Weights of a small CTC audio transcriber: widths [128], 149.9 epochs.
Rows from block 2, named by matrix and row number. Rows with one number belong to one channel. Each number is 128 + 24 x the weight over the matrix's rms, rounded and kept within 0 to 255. All counts start at 0. Numbers have three digits each.
# filt: filter width-5 conv, dilation 4 (model.blocks.2.filt.weight, 128x128x5, standardized in use), inputs 104-127, a 5 kernel for each
# gate: gate width-5 conv, dilation 4 (model.blocks.2.gate.weight, 128x128x5, standardized in use), inputs 104-127, a 5 kernel for each
filt.24:135097119112107132129105133132124155147136140115118094132135124141170098130118117132134130136124156116117149112140139137126166104136159112125103142163127112120119102134111128134128115129140160117108104144119118129122110124134127095180101110139088113095107116065072152147089135092150131154123187139123123139110114131142111098137124129137077102121117113137138118
gate.24:140072112138129138090089100156127160147098122107103165099108149137126139138100164170150121140149130167137144126114141123135121109140136154137118123122141121149130084138070126158104153139133124076138115145120138124113131138137113101103133167116123059117118104120136145116089117168119141107145072120134126145134160108138115079160121102045085117089134132142122128
filt.25:095189147133123096143135148113112147130148148135139162144129126139116143137111134149163119141176085129124150116156127124089168141151137163076122130140139120155112138126092144145144146099151169122143166167133138124158156130102102106131159123077142102074128140096137153122154151172140114161155112131144138132135101136129140101126111111109089113119127114128128130
gate.25:113120104120120119159107088103102152154115142114115121100140121127129099124135092071157179122134129179153106115176103125118171117091153160174143134121110140115145149092131103123140182112186133160128140202124119098161146153103105176095083106132124118136116165096171103113118115153104130137143045177148086141138115115115149110150107139166154089140116147118158147
filt.26:134145169080125135146124162158166076151145155140148124158090133149091116114099124081103165151155116147141121127122121094126128189108108136137120142120124109123112132142135144116133132082112160130121147045122130134130129129120164107102125117120091161115110109098129119141115146168130111122103155111090118142182117101112136099167099153142172128125150165093110105
gate.26:140138070120139159142170097138142135115135105126142165095118145113166123149083124149101117133126136202138106129126139115152121133094131121115167159123101090145103138101094107149118092121180154114123138077135137151138129144117132142148118140150117161108128117114106119122162138103133132145165108115144143079102134123114123161101129169102180125116141130141143147
filt.27:127123119105125157147062114143149170083132111123086142088113138183130135126142138177110129130122131129148105123151086108128116101086141145170146137118140106120146116105174108119121129173106108112133120194139107130133164115135104124128134129149117135156106141113112106135117110084144145163099176124121144130202075105131119142111149141121127130105117162128134141
gate.27:103149115141126105109150150137121163120126117109070128138127110176160158141133130136177120124064157140119121080118144116148143113168125153149138148139101165128141131127187057128109145133107141114157127115140159119104108130097133145108123157090106125101096116097067113158119146110100148149174129114123133142068140114122134110164132147139099121118133107154132159
filt.28:139169119127155133126120135153136125147103136127143089170137089095148123114125133154146118108113138118095111140130092106155150154144127120123162116129150101130113130120157078131115093120165122137128115095134120134122111108136101114123066148099133150105145106146106125124111125164096125125112085110125121129141108118143125096110126130157123125131145179130121121
gate.28:131086169056120158100145090124140169193131121116135137105109106094140123116144128109102100156149101121145130137107130143117112090107144107115165149140146177185144137117118152154158144097114144150170132156106159137107105102115094160216128128119114131131126123117121139175119119116127144149120060133126170137097113131105159118086118114144167139107118091137116137
filt.29:125080136074123128158171157119130132167148138161137070130153126130105165172129156110135127137114135122098094177116153122118093122092119090103144091118148160125122138106128116133118092110158149118100165174070114097123117130096106132105146131141141128108160126139096159162097170060135092122164125183154133114142106139099110182135120126069140116128122099127122138
gate.29:119121129130091123103075090134134158084140103120104094132147140088121194148139146126156127176115142189149142096085122172119130126105102125131192122118124091145148153126159067119137141112108140136162126155129134145089128101137136149156153151095108110169131130091129081119141151066139124120145126178168130161155125078127143153139132120102152116136145129165135130
filt.30:135113125113108132173125086137145096131177107152114108189133163138160102120121105123131138128135072105119156133105121139096118142117147138124091121118130122105132102117117099138117148159136096112133121134131146119118145145131124133147121134130127101169126097139154141117112129104130143120111102109138129161094157111148160086130150146126081181147112116192139124
gate.30:126143161116124149153124177118127101144159174101087116139120130180094109122142120153161105099134160154113162157089115164111138165097107157123105078116117156117145161128136117121095135186120138113122142151099124098099100098096103131145149155138131183128123128149114143119115096144161121185105146119112127100111116142168169155116118126125149126144161106150128125
filt.31:150115139116098173133122111144114177108112143125149155145091133080136103160115144113113111136083121153139116147123132120117162176127101124141132133121172130093100099114147101108093109115089144103123106162164157131106163175115152058163161159134115131151083121190178119133090099196117144138120110153109126120116089094142147095152083150148124126123119124172102132
gate.31:115117158147129086130153132116154151156133148119116139116113098152128150125138127134107161126104115125115134137149119129121133135148129113118076148128109133156100135162142114093105078131162153121134140135140135121131100100125131152151141107131120105154169142104139088110126151175106131127157132180166140130125167130148113170127086138107100118120138135087174109
filt.32:133144091129137096083140145109130110136134119099176103102107124047141142106105090156094106131109126157117119151103115102148102119127115120127104108143142077138125106127123122126113154136138137117131132105123125117124126112127142109127094116113153168155144128157146146133159143157114149121163139124124115159084127132130073135117150131189127151126111122146153096
gate.32:111113157133129162151148119138118129138135132075107091105107125150140154151151166116181122145118137142125154134110100149133108058096149111144104163140134125205145133125077151137127144133116128129110126090108140104143137141105135193142118119144112140125100146117106117133062084157087160156138148121158136141072099131139143129140131100135085126107134139102143108
filt.33:137119186115137135122163121139133141113132134108128140123123102113080186106123132146115115124120119098121106105135165136108095164136151118129094110148138110167131112119100139112127145131162147152101092176170097102084122116137114110126086124116099105140123138156158096100124122113146153129114140105139157106145074133155127221091121108158214104132149167170158120
gate.33:140136163106140130092135105136112134192172132110104160107118115142138116111145144127151130116153126117128114136099120167125106113123117152138116144167146196127143150137126159155107132127162135094104144153139157141128124124138157152163119166130151084133107110159137153083112089176098170155152139087134149109110120157132107142110116114120143118143128114171141152
filt.34:142111198095136115176084111126172101099194147136126073054121150107128187112132122131176148121158118132132145112157142124136085168113158104122117095133126121064134093102143157132129122103161149118124140171118125134137155131123141119123112099125148134100138153119104138123133106144149108117102179131172096137144099112091145097116150106091120062154131122150095154
gate.34:124112144171159113103125127141138148140095170076135095110122171137148131093092118172138163103104172088113151100159118112124095137095126141085147128141118142091153163150135147073097114137159084105152122131099114119096110141131142128123147145124095100103140119097159115112127128149107127123113134181140123114192105135112158130137125118135106115106109129139168144
filt.35:131077138116136089125059147129146147170109131149144089160146084112143123098110140158121118167073169127151087108116088102120104080128105112145144090139144175157161128132151141118143126105109109137148110101111103121097118096133120113097150144087062192160125145129131156132122133125114156140151141114113158111127131117120101141141154132113121121142134130163135127
gate.35:179115111122122166131114126136141159102083129134117107131107113132107100154196113150162134135137158146134138123086161142153171110116139113149145086125127147153120089110143067103132122150100128085136165158106112088128104124100151173137150146130094134127110125120079082114140152141136077131118103119126152115066138144091152157096122129083110124110175118135148153
filt.36:097087148124114128126133167115112107160145113142094131133133121114108155124116137169135160132098135166154149147175123094140141133148129104113136129124110140161127118134149093116120134145085199169141124126159127129122128147141076119179127125119095131117152105095101118097158147175131119144113159134128111143092132147136133053175125136134127115103089143133141129
gate.36:156134101121115117142160160139145173063129143100141101109154107084085172159132116094137136112100102148158133161077087105148139102077144103136147144131141123145097154134146092107132121163129129126154131167153125122122071099120130135114159150121108099173135127146111142134110119057124105154109134218119150159091129095163168158148120123158108118091143103156129118
filt.37:120096106084103124123069096119154134099136168096113178105105124078047105109149135085124121139095082096124118085114104099135129090107146129119153143126125117144130140118131160137138158087066111123144125123148145106091118143132160146172137166121126113146102126108167130146107081054077101154146139151137165162183145145107145077112096120097147097109140130086119129
gate.37:134133105120129125121133125147135125149111130111109132098118125138130096154121155090136136123122076129117113128141105137118116124109128133121098158126099114161136127137108155122122130107078153145133121154141149128121136124140125119148126148111128092118109114117136120145129153140128138136134141115123122131120139145148105150160148123108096109119147178173129153
filt.38:120098059148126119139146135117101099188112121135128072129147130136170131119113142135150123118117180159132124147115124111133106121144132127114168152117134130194151152133154106109113101132161125123147114167121130115134133137141115127130112105150132118115154147132125145142142122145125130140102102101125135178053163152136154123136139121129069125119122111122138125
gate.38:124093102128118102145146141122149132136120100132112110115130118099162159147123093048124123129103193159128128128110135119120147050150138134138124110129134124178111113125125146143122133100133118148116163209145124129129114121141143130123129142129128074136113131129086129124150089073122108118131109188127127136087142134126145168140133137128150114121093099133129091
filt.39:099109124124123155129148132106130118111155138116146103090104116116147102133085130159089092135090180163119131146098130129127146124103139137148114152150139163137088133118112110106125135146098119119105121110125150118133134123113142135079135126143111130113138134101080139115146102112136129135120078094117133104155137119113164152136127125103138140106130062209119098
gate.39:136118106104132165168078138157108110120122125129134081133149122136106121142134152112112118117123150109113153114090098132116091126125164106148165082127155134111157136154123154104160119159097118116158149123120153125124146124147124159157148159125120158144162151138122054136111109183130143105141175122158141130130135149123099106142127120142082119132138121155141110
filt.40:144148155133140134135173145130122118140138106149127124132124116097086133138123101043129107141110130130134117098091130141105144136167114083080118156099114162142133106125121165121121142114142162148145134158141112098110144119115125149161133140141137052138148151129135119133110084131134137130131004159127123136074142137130139165147127124127149132130120109146111128
gate.40:131136125096125130111117075122119175193130109094141157111115135145154129121126182165142135155113134180130116155078111149127097098130136106122182116130109176113135151116139129102115114149148148097118140156143149109124126155123142140125118128107142196145119115147145104144144122117151108121176182165112128142181117156125150105123116139111024141120128132102114146
filt.41:169165106162169108141120047135161161144099098122120117097115114134136123120129132103100118138123176142175129118158152122113202123108136134129190176152120092139107118115106104122155096126156089108118127124134151140124174121149133139103128138156147126159131130103146121120150135067127160121137124144105135121081121091121135087098118130128102105114161163146086126
gate.41:165117152086084130113181104128135140194138148125101130118096136082122155151133134121132191119109132121156115150107179130176147117123134120152159101159116134123178108164136133130138110123103099165148209137102105155124155144123126152196130150088122117123101147121132138119174108056125153128149095140157120136150095133108126106122142139105102089137140111149113135
filt.42:137092130099149122143124124127117173127140119106150091099117125125098073160122117149182131132145130142152124111130142146138130136154152157151134141157146123139096143121096114119120162143171152111135145133072151141145134067103094099094118148152130073137136137134154102124100158047119111122108134169155115109073129153113134137159105148111113137126126138163120129
gate.42:125093149134130149122116114126123130139117136147105118166115156122153130138098128118110155111136128115148103102145155134125102103162153127111139155141131110205166099161162162072128130154113172099132112130180145124115173121134122094181121144139104068129171112118234123115113158181149096139105096110121154145149130166140105173124143126075154114142121116154157132
filt.43:141161120188152175145133123150128137099142122108131187130148127121103099135131109181101142122086159106147121089118127120139149094103102104107098132146132135046130093132128153185138085137108114108158142143119133146110098131149119074124110122107102126110132135141126131119133150108106144111124124080114123139123116130120116184188099115130171159109125123146112127
gate.43:148128091139116113118114157123154147112126139136094108128135132142140134137108144137165155136091141128139136124141094127121115134133104104144145137147139123147092125117090092134148163125109143138163135155089123154139138116117156174117107105095069124111109111107105123147146110134138094150115150117128123161120122118174131128130119133142078135109126175085136146
filt.44:116081168132118127101140134175136146155160142155098141117147141104108110152108092123130137137107105151115129072107091132112119155117123102118168119106128145116114133145150098112125110102157085122133135148151119140105177102110110131162098113132162115110137140128141106130145124120108145120089120127141130129193132140132145138168108154114198150156137084154151130
gate.44:149132163126129120159099126143119102126138149132145133119126119125152135159164093102151160116129091160138121122100137134146148122143096138130082109113155133115102136129112144129153156178098103090160133079134161110123090115125144148113119133115123072162096125070133091125128116162141125148120141148112128140101106132122150111127125129173036133131123140123146145
filt.45:163150174113121133085086106119113149165136129111101145080120128141153159127120126131197137122138134149102111154146129137135112132118139133131137124143120135156145104112121193168133181162143140129153179196072145134174184090116116102130122113078091121131137111114133103097079171118143085140120075156133131128160124133117100109142140145099123115136130133177068113
gate.45:155081139146140143157088098123131165107136123140098079145137141169139159121144125087157158119119120169123130143134084111157110147144129079134175121111116166127143112116131073149102140155108096121138186131111171128122114165134143114172152151148117170112083154154112119111162106139156116111129153114118152138072118138134132108109157101105138109153166118152165131
filt.46:118119114153124109152160126129131124102092109181137072149130113084179139152115135135111127135128159118119167119187147134115115098108106113113127161119119108112122125144108105125128117116113117119114120117137153143111178118115144129112105140132122121126119140094038157123117153170100125121100101111136130094143107150141103034110137112111081114112138120110118148
gate.46:118110126102140144117073145114129138090095119131112144101087156166117148131105171158135135111116147154126113185152119122122125111126098130102113117144136160167162130140110175128129140127133129095110141147128132103136068148115169110151135129141109173091129104087106119142116125165140129141105106118123127095146094138124077164095123120077195104125127132155121139
filt.47:145210147159141132096150147133118147108163135115143131131125111125111106132150080138075120124163111134131152128162130161126159158133129136143132154154132130144127101112180160151091099132135158121109099116140120127157181139116101150147165183153095126118118154114107122119134095133084114125103108122145128125117162120084131131122124139146120159122141155098123134
gate.47:131191126145120077099148154101144145193126130107091117146099169118123130149101125114161174150164120146149094111132134089157172087103100119113131153143111134168160094116089157134117128163199095140114099140145107131093125144150127130152135128109146110116115107100118121087112166117120113154155141108164111106113109123134119130121129118106149138111091107082125161
filt.48:115147146123148116091142122092124133158117126108136139140125130115110142187113140146142082147146139102126122120131149172181094135189146133131111078153106115150125085139111135172148100124141137122122163157090166148157125122145119169111114122138133082125121123159133137144117100164163088136112116154107111144132113128120119172146106132117138150107121149139109097
gate.48:124193143098153111116167055096137149097142131121148108100104135148168152139113144114135151112108132140127115127138137122125127207107118142134089093122140121161141127147152147203137138114135135148114107182143107124094144136134064119189167162073101135119124135115094095149137118143120152113144146124156145158122097115131084081105093124126110151112127147171131131
filt.49:105120094132156152177181137151128117177117129112126117155131127158134169122102123120107110108125110141138134140115138124130136082125108114147171130125120154170172136123157097111113110151131134138114113128113122133110117124142155138134115136152114048138121116146189134141152091086157117125109111108101142126061152137144134134114143136121084151128122126070125134
gate.49:124119081153115139143136077104125182144141127118113202130135100153110102101124098134127152135111119130134135125128149095152118065103140130099091109096100137159118136130135088097127149099093156141116116089145139113118099121129088085139134104089101108143136135119143152103110150131110129136103129133116126153117118114128083149115128151136121123125130130135132144
filt.50:155116170121133140127114156126158146142158119120118149140133150140147168123123137117132114142106114118120123157125142114135147126134161104179119115142139081089092126123123182128113119148162097129128172141134134133227078133146153125089133141128122115153126114159140144128119117124118116123129116130106146154091161104123139151138124125107159157120138101122142132
gate.50:113136129104137142162128156111112114145158145108108175121124141153111195146136106207112115163143144110112112123149148128133089120081159120080132147161124108161145144136108098107141135107095154122105111163102172108097121078114136119107155167113125117089087145119123141134135141096187131163129099135119123089120136154128137103144131120121092101120118091113095170
filt.51:129149124134168156165164097126097156154130126137112138121154113116119132108107115137113151104117132110151124171109110074143132151126144139124140116102118104122137147146145126120085172128161082145080101103164130116149110095101121135116136146141110120184130151134158131130120067109159126143117134191106129155148100114165128117130112139118181100110087112178136124
gate.51:113105097120138097142144151155109124122128146139117124132134157146165136118136149155154144121121151130144123095114134102161110084137133113141178105137152118126120112155109118157090158094129108138165111126141098120080113112096118106119140099135113108114125124090075141130112112084127140130130143118167140126086175128096104138109133130131133128125138110153130139
filt.52:144105124136148111103127133126113117137144131123122108123167082163083125114133160090157124153112146096118105135149091136109131116135150130111159089134144130157066102160139128142125131129078157147100097122089110099124159110122186149113118104122162142104126124127151127139142159146153117118142134198106131128109143142106109089202147133092084152139158111080149146
gate.52:087103135115160136134112151151127116162123133144127139167101143152085141113148100174120158087152115128103101128060118137130123182128119108096128139140136087153173124119135148097134086117170175184107139077118162103173074152115149091135159132115113134131167109121153131157117189078135143111165128101181141155107098135147080108122150130143169125115119130135126157
filt.53:123087064137125140133153150112135140045119106129165184132132109098145126156157142102131133132099122130129118091119141132139130203124129106110100123136137144079143107128121043159124148123144157126133104130113152124058151138146167133133126118135128146139126149115185135141168122146137107139104119076134115128118107132132124110177158122154118127121130099113106105
gate.53:134156171122097142151071128133128142134121138101078156140123156160035123149146147161147133119138069127126137137080124128112141081114120126104126149139138155159145156132146121110130143151066161129144124085129124132099112141119141167084093138124145113076106120147095133131136132128184129145134119114124101156047136125143179150126131127121142120129149117107108139
filt.54:096135145155137124159121199121135149163117120121125155177147162124124149127104117155144149128080142135089119142119142120107141108186126159167116154117121131131128098112104144138116145133099106096124161103132101147113070127136125144103142114139143160132119105161071139131146132059133146146139087118145137099111124106119139175122113123096163141128130116155137114
gate.54:127119127111131122129135139094125126141140102111111110094128131148098110112144123099145147125104061117134116129107102114119177131104136113133160101125116098091138160114142171120152126135097100136137134138107124129153102122167097108113096109096105130126110119138134122143132149091142128133143122117107124108136113141134171166130141131128143155143130152109183124
filt.55:120149139110121131153100140106111078096127103159174115106150114133129119143089144084137134144073150152109143129132126130149189146133122102142165116162101091126127132144155127126130135109105120145113073140136148144154165134115113184152151125132124147132104126160133122098122149162110128119144135129137128179128104108142113084137125140186092117116099098127128124
gate.55:182083153122127155095098137111166099113159136126139147096095132157075110136158113141121120157172174159123111126118126122145131126153144139169144133146151139119105093119091151112098144108114102110152150057149138110140102137123110120133138161112099111139140130074135120107121198089135157114115140127126166099114151118125102132124155121094153155109154139139167104
filt.56:110096161093112144172082132128134174128105113133111129131091115185153193102150132150121097121114105169143163165124137121083109132110106159169139180151123134112101116128067144076132133171155120132112115138133113139163086137132113179142119089129142176162137105087153132077107137118102131113105148137120134127155120122122088130132117151147151148133090121146157084
gate.56:178121121133110106118108093132140146105185104106095108082137106129122096126134130101113137151124113118118105115133162146126079144095111129104130142111120150132116147119078172120152142113107152100119145133142161079093149124124146150150138138130117123151131121113150152129168115141175170150164164158136156080163131154142124185118146120103157147142145184125151136
filt.57:140101104111117110127166166130091074152106115122138131142111112136138144124202137133172118128126156149117084079138108128135165123166110110092118087116159117172095125119133191123135128107145111137094139120128124119103068095123136106116123081117087080146117142133168111140138166140142100137090110093136107079088138118127170086176133107084109145102125096112133100
gate.57:144127137136095123077156135110153048098149129100134144118091157089079114138171125055100152135117113162114145121122114171099066135167108121141146115093170128161143173126135117123143187097082120130184128157146089106148158096123121145143159125141121126108095132147184109102108100119126152150085139154140116148181157116111127140164109123133161129109142144145182167
filt.58:105140142148124156133198134102116144142081129140106146126162111124133105120148108143117113089119135100108165123133159135124134123107121136122146142145125113146123139113138110117139135108095125058137104092151151121126135174150105114130117146136147149108141131133111169091114135087135114133138119088145129121134136126118090129055129129122166099123112113169087132
gate.58:171099153139084066088102175109150108161177139102125119125134136097095150095144118080105141133112123096125123158121128117142117076141107134142079103150143157111110127165131147126109138128081087112162131079138143155163101103118132109057132089116104157102094133146131096149115133126179128119152130138138165159144153144121102139139117133142163106148144095143100127
filt.59:103112137149146146165125118142170107127109153164157153104142100137131143130122069139126135094064133111166135172142139108120182140137125104084192109131111146190144142120134100168143111087136076125124074118098140145092178096140172120151131137131102110132126133111118090111125101102161126107115106165155116126146113162122145108164146120141092126144135130125119126
gate.59:129169120099138142129110099153118076160123126135159129141113150084145111131093156107121121150131123120137129073131120134137107141084120130143095076162138129155147157139121094126103138103128096132086146066080154109119148091158165120092115123156125122111143145119140166144130183117101097103157158166150114126154109147130124104130165106106084146161112135153143143
filt.60:146128170108143118074129124131122126192108128131169172150144130136050129125122149103131123144093035156130121143123160105144132178183126128119138082155138090087110199109169100071115145087103162131140174086115129138101157152107142147110124124132123116142122099171221079124143163127101163127153154120120134123197118159130090199128130114177190134137130163120175125
gate.60:138119117099121143151148102127149121121140166125175130072135112132144065119148135135140141140069116116137129160115111130173151207134149128143098139120103188147122147125090141084119152129135147110090129147150145124156108114124095128164143134122105121128163118145132144136130140115146111159120149180149146144154128133154091114141136136122130120128128062105138133
filt.61:116173139162092119132129089135158122182119153137118072163134134151110095133122118129101166125128182159122098167117091141138177089113106096160122090104154151154150104158123126123118144122136150116129148120109069125178095148122138170087107131119202125161131137117169131127124168121158125130130128128087126141073172133133107166161120128147112143128133115174157128
gate.61:136137135153121150125190085135161150086150124121095124193136135104133074141154139135186149140162112107125159125133141151165105193127109128084067071103171187177186178108075116113118116118106092116105124120094157138102082083135135133115116150145129115132147134101162141108129119104132148163126107145107127146140159106110110115137133128104115131120126171187089130
filt.62:122154174142118106144155110135112120146142131179125176103121134169130147120119115142139129119143057124145152141151100137143128147121114084110167151100120162120154138145107104110126129146153130167128093059142120119140151108125130140107120110118138132139101113129132141116145161138158123117079130145126122131165130132134085105102107091104129108120136108159117115
gate.62:158151077088134134151133169115137106147111110130174134128127109123108106111143147132089130131103136127107081109108123135107134133122147114146080126112155095051138141099144076076123088105137121105100168188091117131143144116094094134120141116104137154110139131056109160106154086179153136095152105142124130180123156142196136121113145136200132137167132151143136149
filt.63:106137116140146134125068086136137154116147152140137127104149136165102096150168174114150126150104119137101147159124107129142119145141163108168137136133145117172161128119095079103124112112165117141127121113154133155159119170135138122151154156132142094132118109131165162145137124123119149111113099177146119155159104147113097168146139136156140099094127111158101134
gate.63:143102105197150102125186132155106109112142151136100162096142114129106128137123168098122109130171146157129119068129159137092144083105099122111090119137153120136120113179148081178111124122154080118111134141150139134073110151109105099194106160092091122124131150136165135116138104104126139104162170192156135081116135103105168147155143110125172156127167124135188157
filt.64:127109077159114123127182148136111135105154132133119162154129131092115121134139113099092113172129120108125133095135131138110120113120174142138155139133122147158128117113112114134126127134171124136134107167147143134132170141137138119146128134151128012154168139129115103108118099076092114150139037182146112145107133116112130129138113151119074162136132118115140157
gate.64:144118163124143096139180092139135154156138142150142132099103117150111117146158104157090122142118129120111095103117082136148096136128118137114073130162127128090136130114132094086140121144194141112113125124132090112124095142126120139093145100133115133162140109136123104090130132201145120133141172156146157121176158116137110164143103126094151144126125076168131108
filt.65:146091125154119113167173137138132112173161116144194113120102123149175130153123139156112119085194123180133091113137151131117135187094074155144148142134112084122094126120161139086132101120127187138124095121166091143090102105107122137082119160145117141127118105126120152118122198173103135110122138100116146099186107114141134134090119117113131105138146104154185130
gate.65:157146133105151150150132109105127195176144138115147125140119134165115131110129166143138122127126165111146122160069150142122108128107113160157144115134139146115123125121112081113116171127054157123157103132138147123138094155122160097170131126103129140109099127126168100107109118074120095132152137135126135135079154137132156161107134129127123122110135114159116132
filt.66:129089154117128159149086102148136154070149128118110128111149123159111133137160127133134144135160078119140112126136143114127153148088111138120089085103120132142133131114151189084134149145142140115144117121135135107104132145119135138146113101134115166109108106130114142150136099123117115136158094134101097120134134129116130092125143110166114104132121135056111157
gate.66:130169158131135094125167095086118122153141132114143134109143139076129150129129126075156122130106116102142142142181088138119096165073150147180123069137119165093137109120110179119139112137135139088151130138115137147105123118129140129131169141122126116110107113127145117102133132146126133149141085140137130141181111124133132128119147107114149134121125125134114142
filt.67:106102128123112117104129131111135129124131158127154132174158102108112157101136142142087103111116123084146108087123171130132195179180158125112092125127128086062103116131157103202141129123095145116102132125146103112108137127129133140085108140097102085079114101152136103129116097174108108134148141136125111143168183128133186139154156122139159173130106143109129117
gate.67:124141132112080134107026089114121124113152101117119174135138149144082150119144105106151135123135158145122111130144164146148084109090111142165103109148125126177154147125117132115120141106097130141103157154157121110093163148150137149110185141147144088139120126173203107109126126106122115134159109155164133107149157137128109157148131106123090111144112138113098136
filt.68:115111121103101091110097100150126105091134107091112152114114142116115151145107116135078102167158135141121093092155156124147159146102126139127160127159090146069176157136092117085137135108182162176124113133153154144131141146139117115123159152108132115107142120107102112123136116128135127127128153126126126150192116095119132126147158109132125089120133126103087129
gate.68:141113076087098147125132130094132133107179129127120147120124156115114121134147131095156131129137115183137142140075113144129101108113132142121125127169139119123126166102107102092145129161104135099135114156139130078106059091119122104157123119140152139123138079125126121142117138073132140165132167164149106129122099140123109143171139136131197123103130126178145164
filt.69:123148078126109134141095181107120136120127135123093094162107129140103149127133120104136112118110087135137136135094135145133176110138137125142000110133111151105162124144153122094093131107119128115120120102151172100147113148128146110089127134104142138124114148125117155133116132084120114139153070109155128149113128134146139139109120135126132114106140109107121131
gate.69:124103129115137115148101168173117107142114116096128126160132168112119108124128117136092116144127050143136087130117126087134075127149154139097108112130158159084102123132111112100106123106107079127127119125130120123085112148109117115100040117150065144123120128163113168144099121169137157141132167099119133142131171134134123124144137125077122105147154129125130179
filt.70:118176104136167110102154189106112120128136103116112150162104124135114153119114133096104112142117101104147132149087140143145117143106136125073137162115128132110126130120112140131122088127163095078126116105118151131128118121122114185140140150137154152112150166130160125164118152156105144131142118153127130157133171125150113147141130141095136151134138124059117144
gate.70:092129025152150131114144161107101101103122139112117140111105156118134152141114127131156127144079073137145112095150117149138141137128122089119161143139115137126119125106113142073123090088172126104141145079161132067116099142142131154133107151109115109095111123122116086144123119079133135132160139096118137087117113125131106129091162138100108123120122096072145132
filt.71:150117179129141161147137157141124173170148181146116107140094116161123142135062125171120104130195127148134120100065153152120107147119166177105058153108152130143127134133096182103117136110088175157152130123129133154149108135141107125086133126112149066117138126109090139115120106177139103140154108138145116132069112137093113134104095135112104094139144141110111149
gate.71:139114150126136132136188097090117115138098132141128141150110124174111111146172121130136150142161127156102153148137115160104124170110129115121114138133140106136169133124126110135104143190127093149120146109145155069109124151133160154163129109114132147086123139090131125132121119195093111153143139136164104133157131151129104151100118128145120124111115145118086111
filt.72:137138108100127146148083143157167132117110143125096088161140117131173137147082132119128119139093169115111121130112128113153162106133117149143101126152105181104163111167134157133114124139139168131082138090095121109144126132137138135104104109146183098090120138105104127137134114166099126129137142126129136102095109108157123071178120117175080142117079152071146132
gate.72:119066141067126140126105130127126144089128142122140080113114146112156154136127126091126142124125118154109126109120124130140131130083132126191132098143157090169111115122110073143137095126125123129133157125145139139107140118134128171173169098119120170152123139114158115113124135105121119169177051147120137141093157137156117111140146127152108131138128075113108120
filt.73:109084175152146146154092126127126138132115115117076159101139124137039138141115141150152115116139129118107095131122155120129140131131103150157108115155108110088165134138130137151117120120078146102111131132123134124124144166145102136079103125120118135093104142126149078114109115114157129134159147083119153154140113112132167169088160141157177065093130155114122126
gate.73:147163073107138143104145131140129134108105141131103127121109139167127126143143146151130104115150157102091133113100133137149137142160146141130116153183105116153155146095115079151134104132141079151147152076093146128120034149149124148108112161137112124113135146136128119089096111152145159143138089115158152102104164108149088132125071112111102087104125137144084154
filt.74:141115098128119117138103082105117114135134130118073138106138150214131120113152139109125155135124145134123162126162117128165108139128137167142160132131171121162104128117106133159133116130135159158119180168142097135166192158126130145137131106124056122139152134079080107146115150143125130154130133148177128116159107117117107096121124126047117113143136115143121116
gate.74:121110131122126155122146140123116126091171140140136196142109129127058173116168096138121118134126121136113140080133138137099100177130110122129057138154130104161145156108142131122165138117062102126130158078125128118116061129146125116154113134101153117098138099160110122164108152132136117136124122115135111123128119152114119170105128125095138117143134122138190115
filt.75:155151165092096142128141103102110138143101094125164142182128097147086131129144111132122132145089142177132109148145111126138109162128121156101146113140140148122126168113110156152122124089154172160098172153117125124167143111117125171114178145154080153151163131129105157130101134113156113117101093108116155105173101141144128114132122150112175123144140076099147140
gate.75:103141128087137117054135132139121159113152114110122135100084118120156160147104103103167151118156110155136145098135109099134131129088107129139117102109114132134171139121148144123128134114075134144150124139107122145113151128097148146175122139103144118136088089113099123162161126112131139137178109162133149162165093147135178139103133129139149080123144133100131106
filt.76:139162074107144095149152117107184182092160133114191174055091145102143154145143174152133142121120102147099134100190134127151087110142143135110109131142142118109138089100138082134130101129162165144152115119136127132148107128153115131144145153130119115168169147161139098129142100081134159133057115173140141142129154133129096119094124129109109137156135126122143123
gate.76:149113125088144152100181080112136122125092096074109118068094159129097129116091168143133155106138108122139092145132128126162138170123111119164096118136106120128126108136089127104100112139081138124108166090111179108118121112135127140112150121125129171174132094132108143139104138096183115158167148166154112144168123159114165174092145104158134071096150153077122125
filt.77:160123120129118130134148126140162161151129124108182115148150141160122103131154156146134088160103103148141144136125135123137151155110112117102107106145140142126135116147114151125131108126159111104113119075138158115094093148163107086090107127168130149173133125166104115142136122115140125151107163124156093086190160155076141156115137139132136144090134159207140083
gate.77:125084157153152152145118060110136125138159143132143126108107141167100134123127157144085123135115156129127113055099136115124145163146137126131119116146115165116122140138114114128107122158137118143122101149150141142114143111117110129084184129108078110140103123127153093131102097110154138134129133110141131139200104161119144114120110122105147123116123184133110069
filt.78:107072142136145180100143113101190099128144107112043150128147128084109154121128109155147142155187093119144163099121144116083109168123105135095070097134145114116137134127100172127144142097101090087112130104133095101096106115126131064121099111173125154135111138122103159108151113112082117158165128162134131132122173099109135151109098107155161147122153136130135132
gate.78:120137138164100134161080138140144048195121104116123081101098133130121127079130108115104111147152156164105135116132119125135129095134132098160101162170125130139172131118099117120124117155108160125124159114110112140155097155118135155103126154097115117063101088091186170127153099127189135147103148118118115122122103108132138100143153133163102056109134141154122111
filt.79:096125144104118149102118131132128134103158164133126176060150164157114143149118112078144161135145118172101153148143086152138134123123183152166117118106155144140165152123116140188142150118131154143140123205097105161124129134104122162130111131142125129117187131126118124136135156127196127111141141142141117114148105114130119169119144132160133078103120113134105109
gate.79:118098118101128148154088150159116117134121153117148121141076096085118095151112087131128164098113132125137086095150127126156116127091146125128150160095137107153143165126144119116082101092165121115144149124099121110113108104132114162101115085134103105149143130153134127082166127123124157147151098163153095162126127082142162117139139177126169155120121139164094152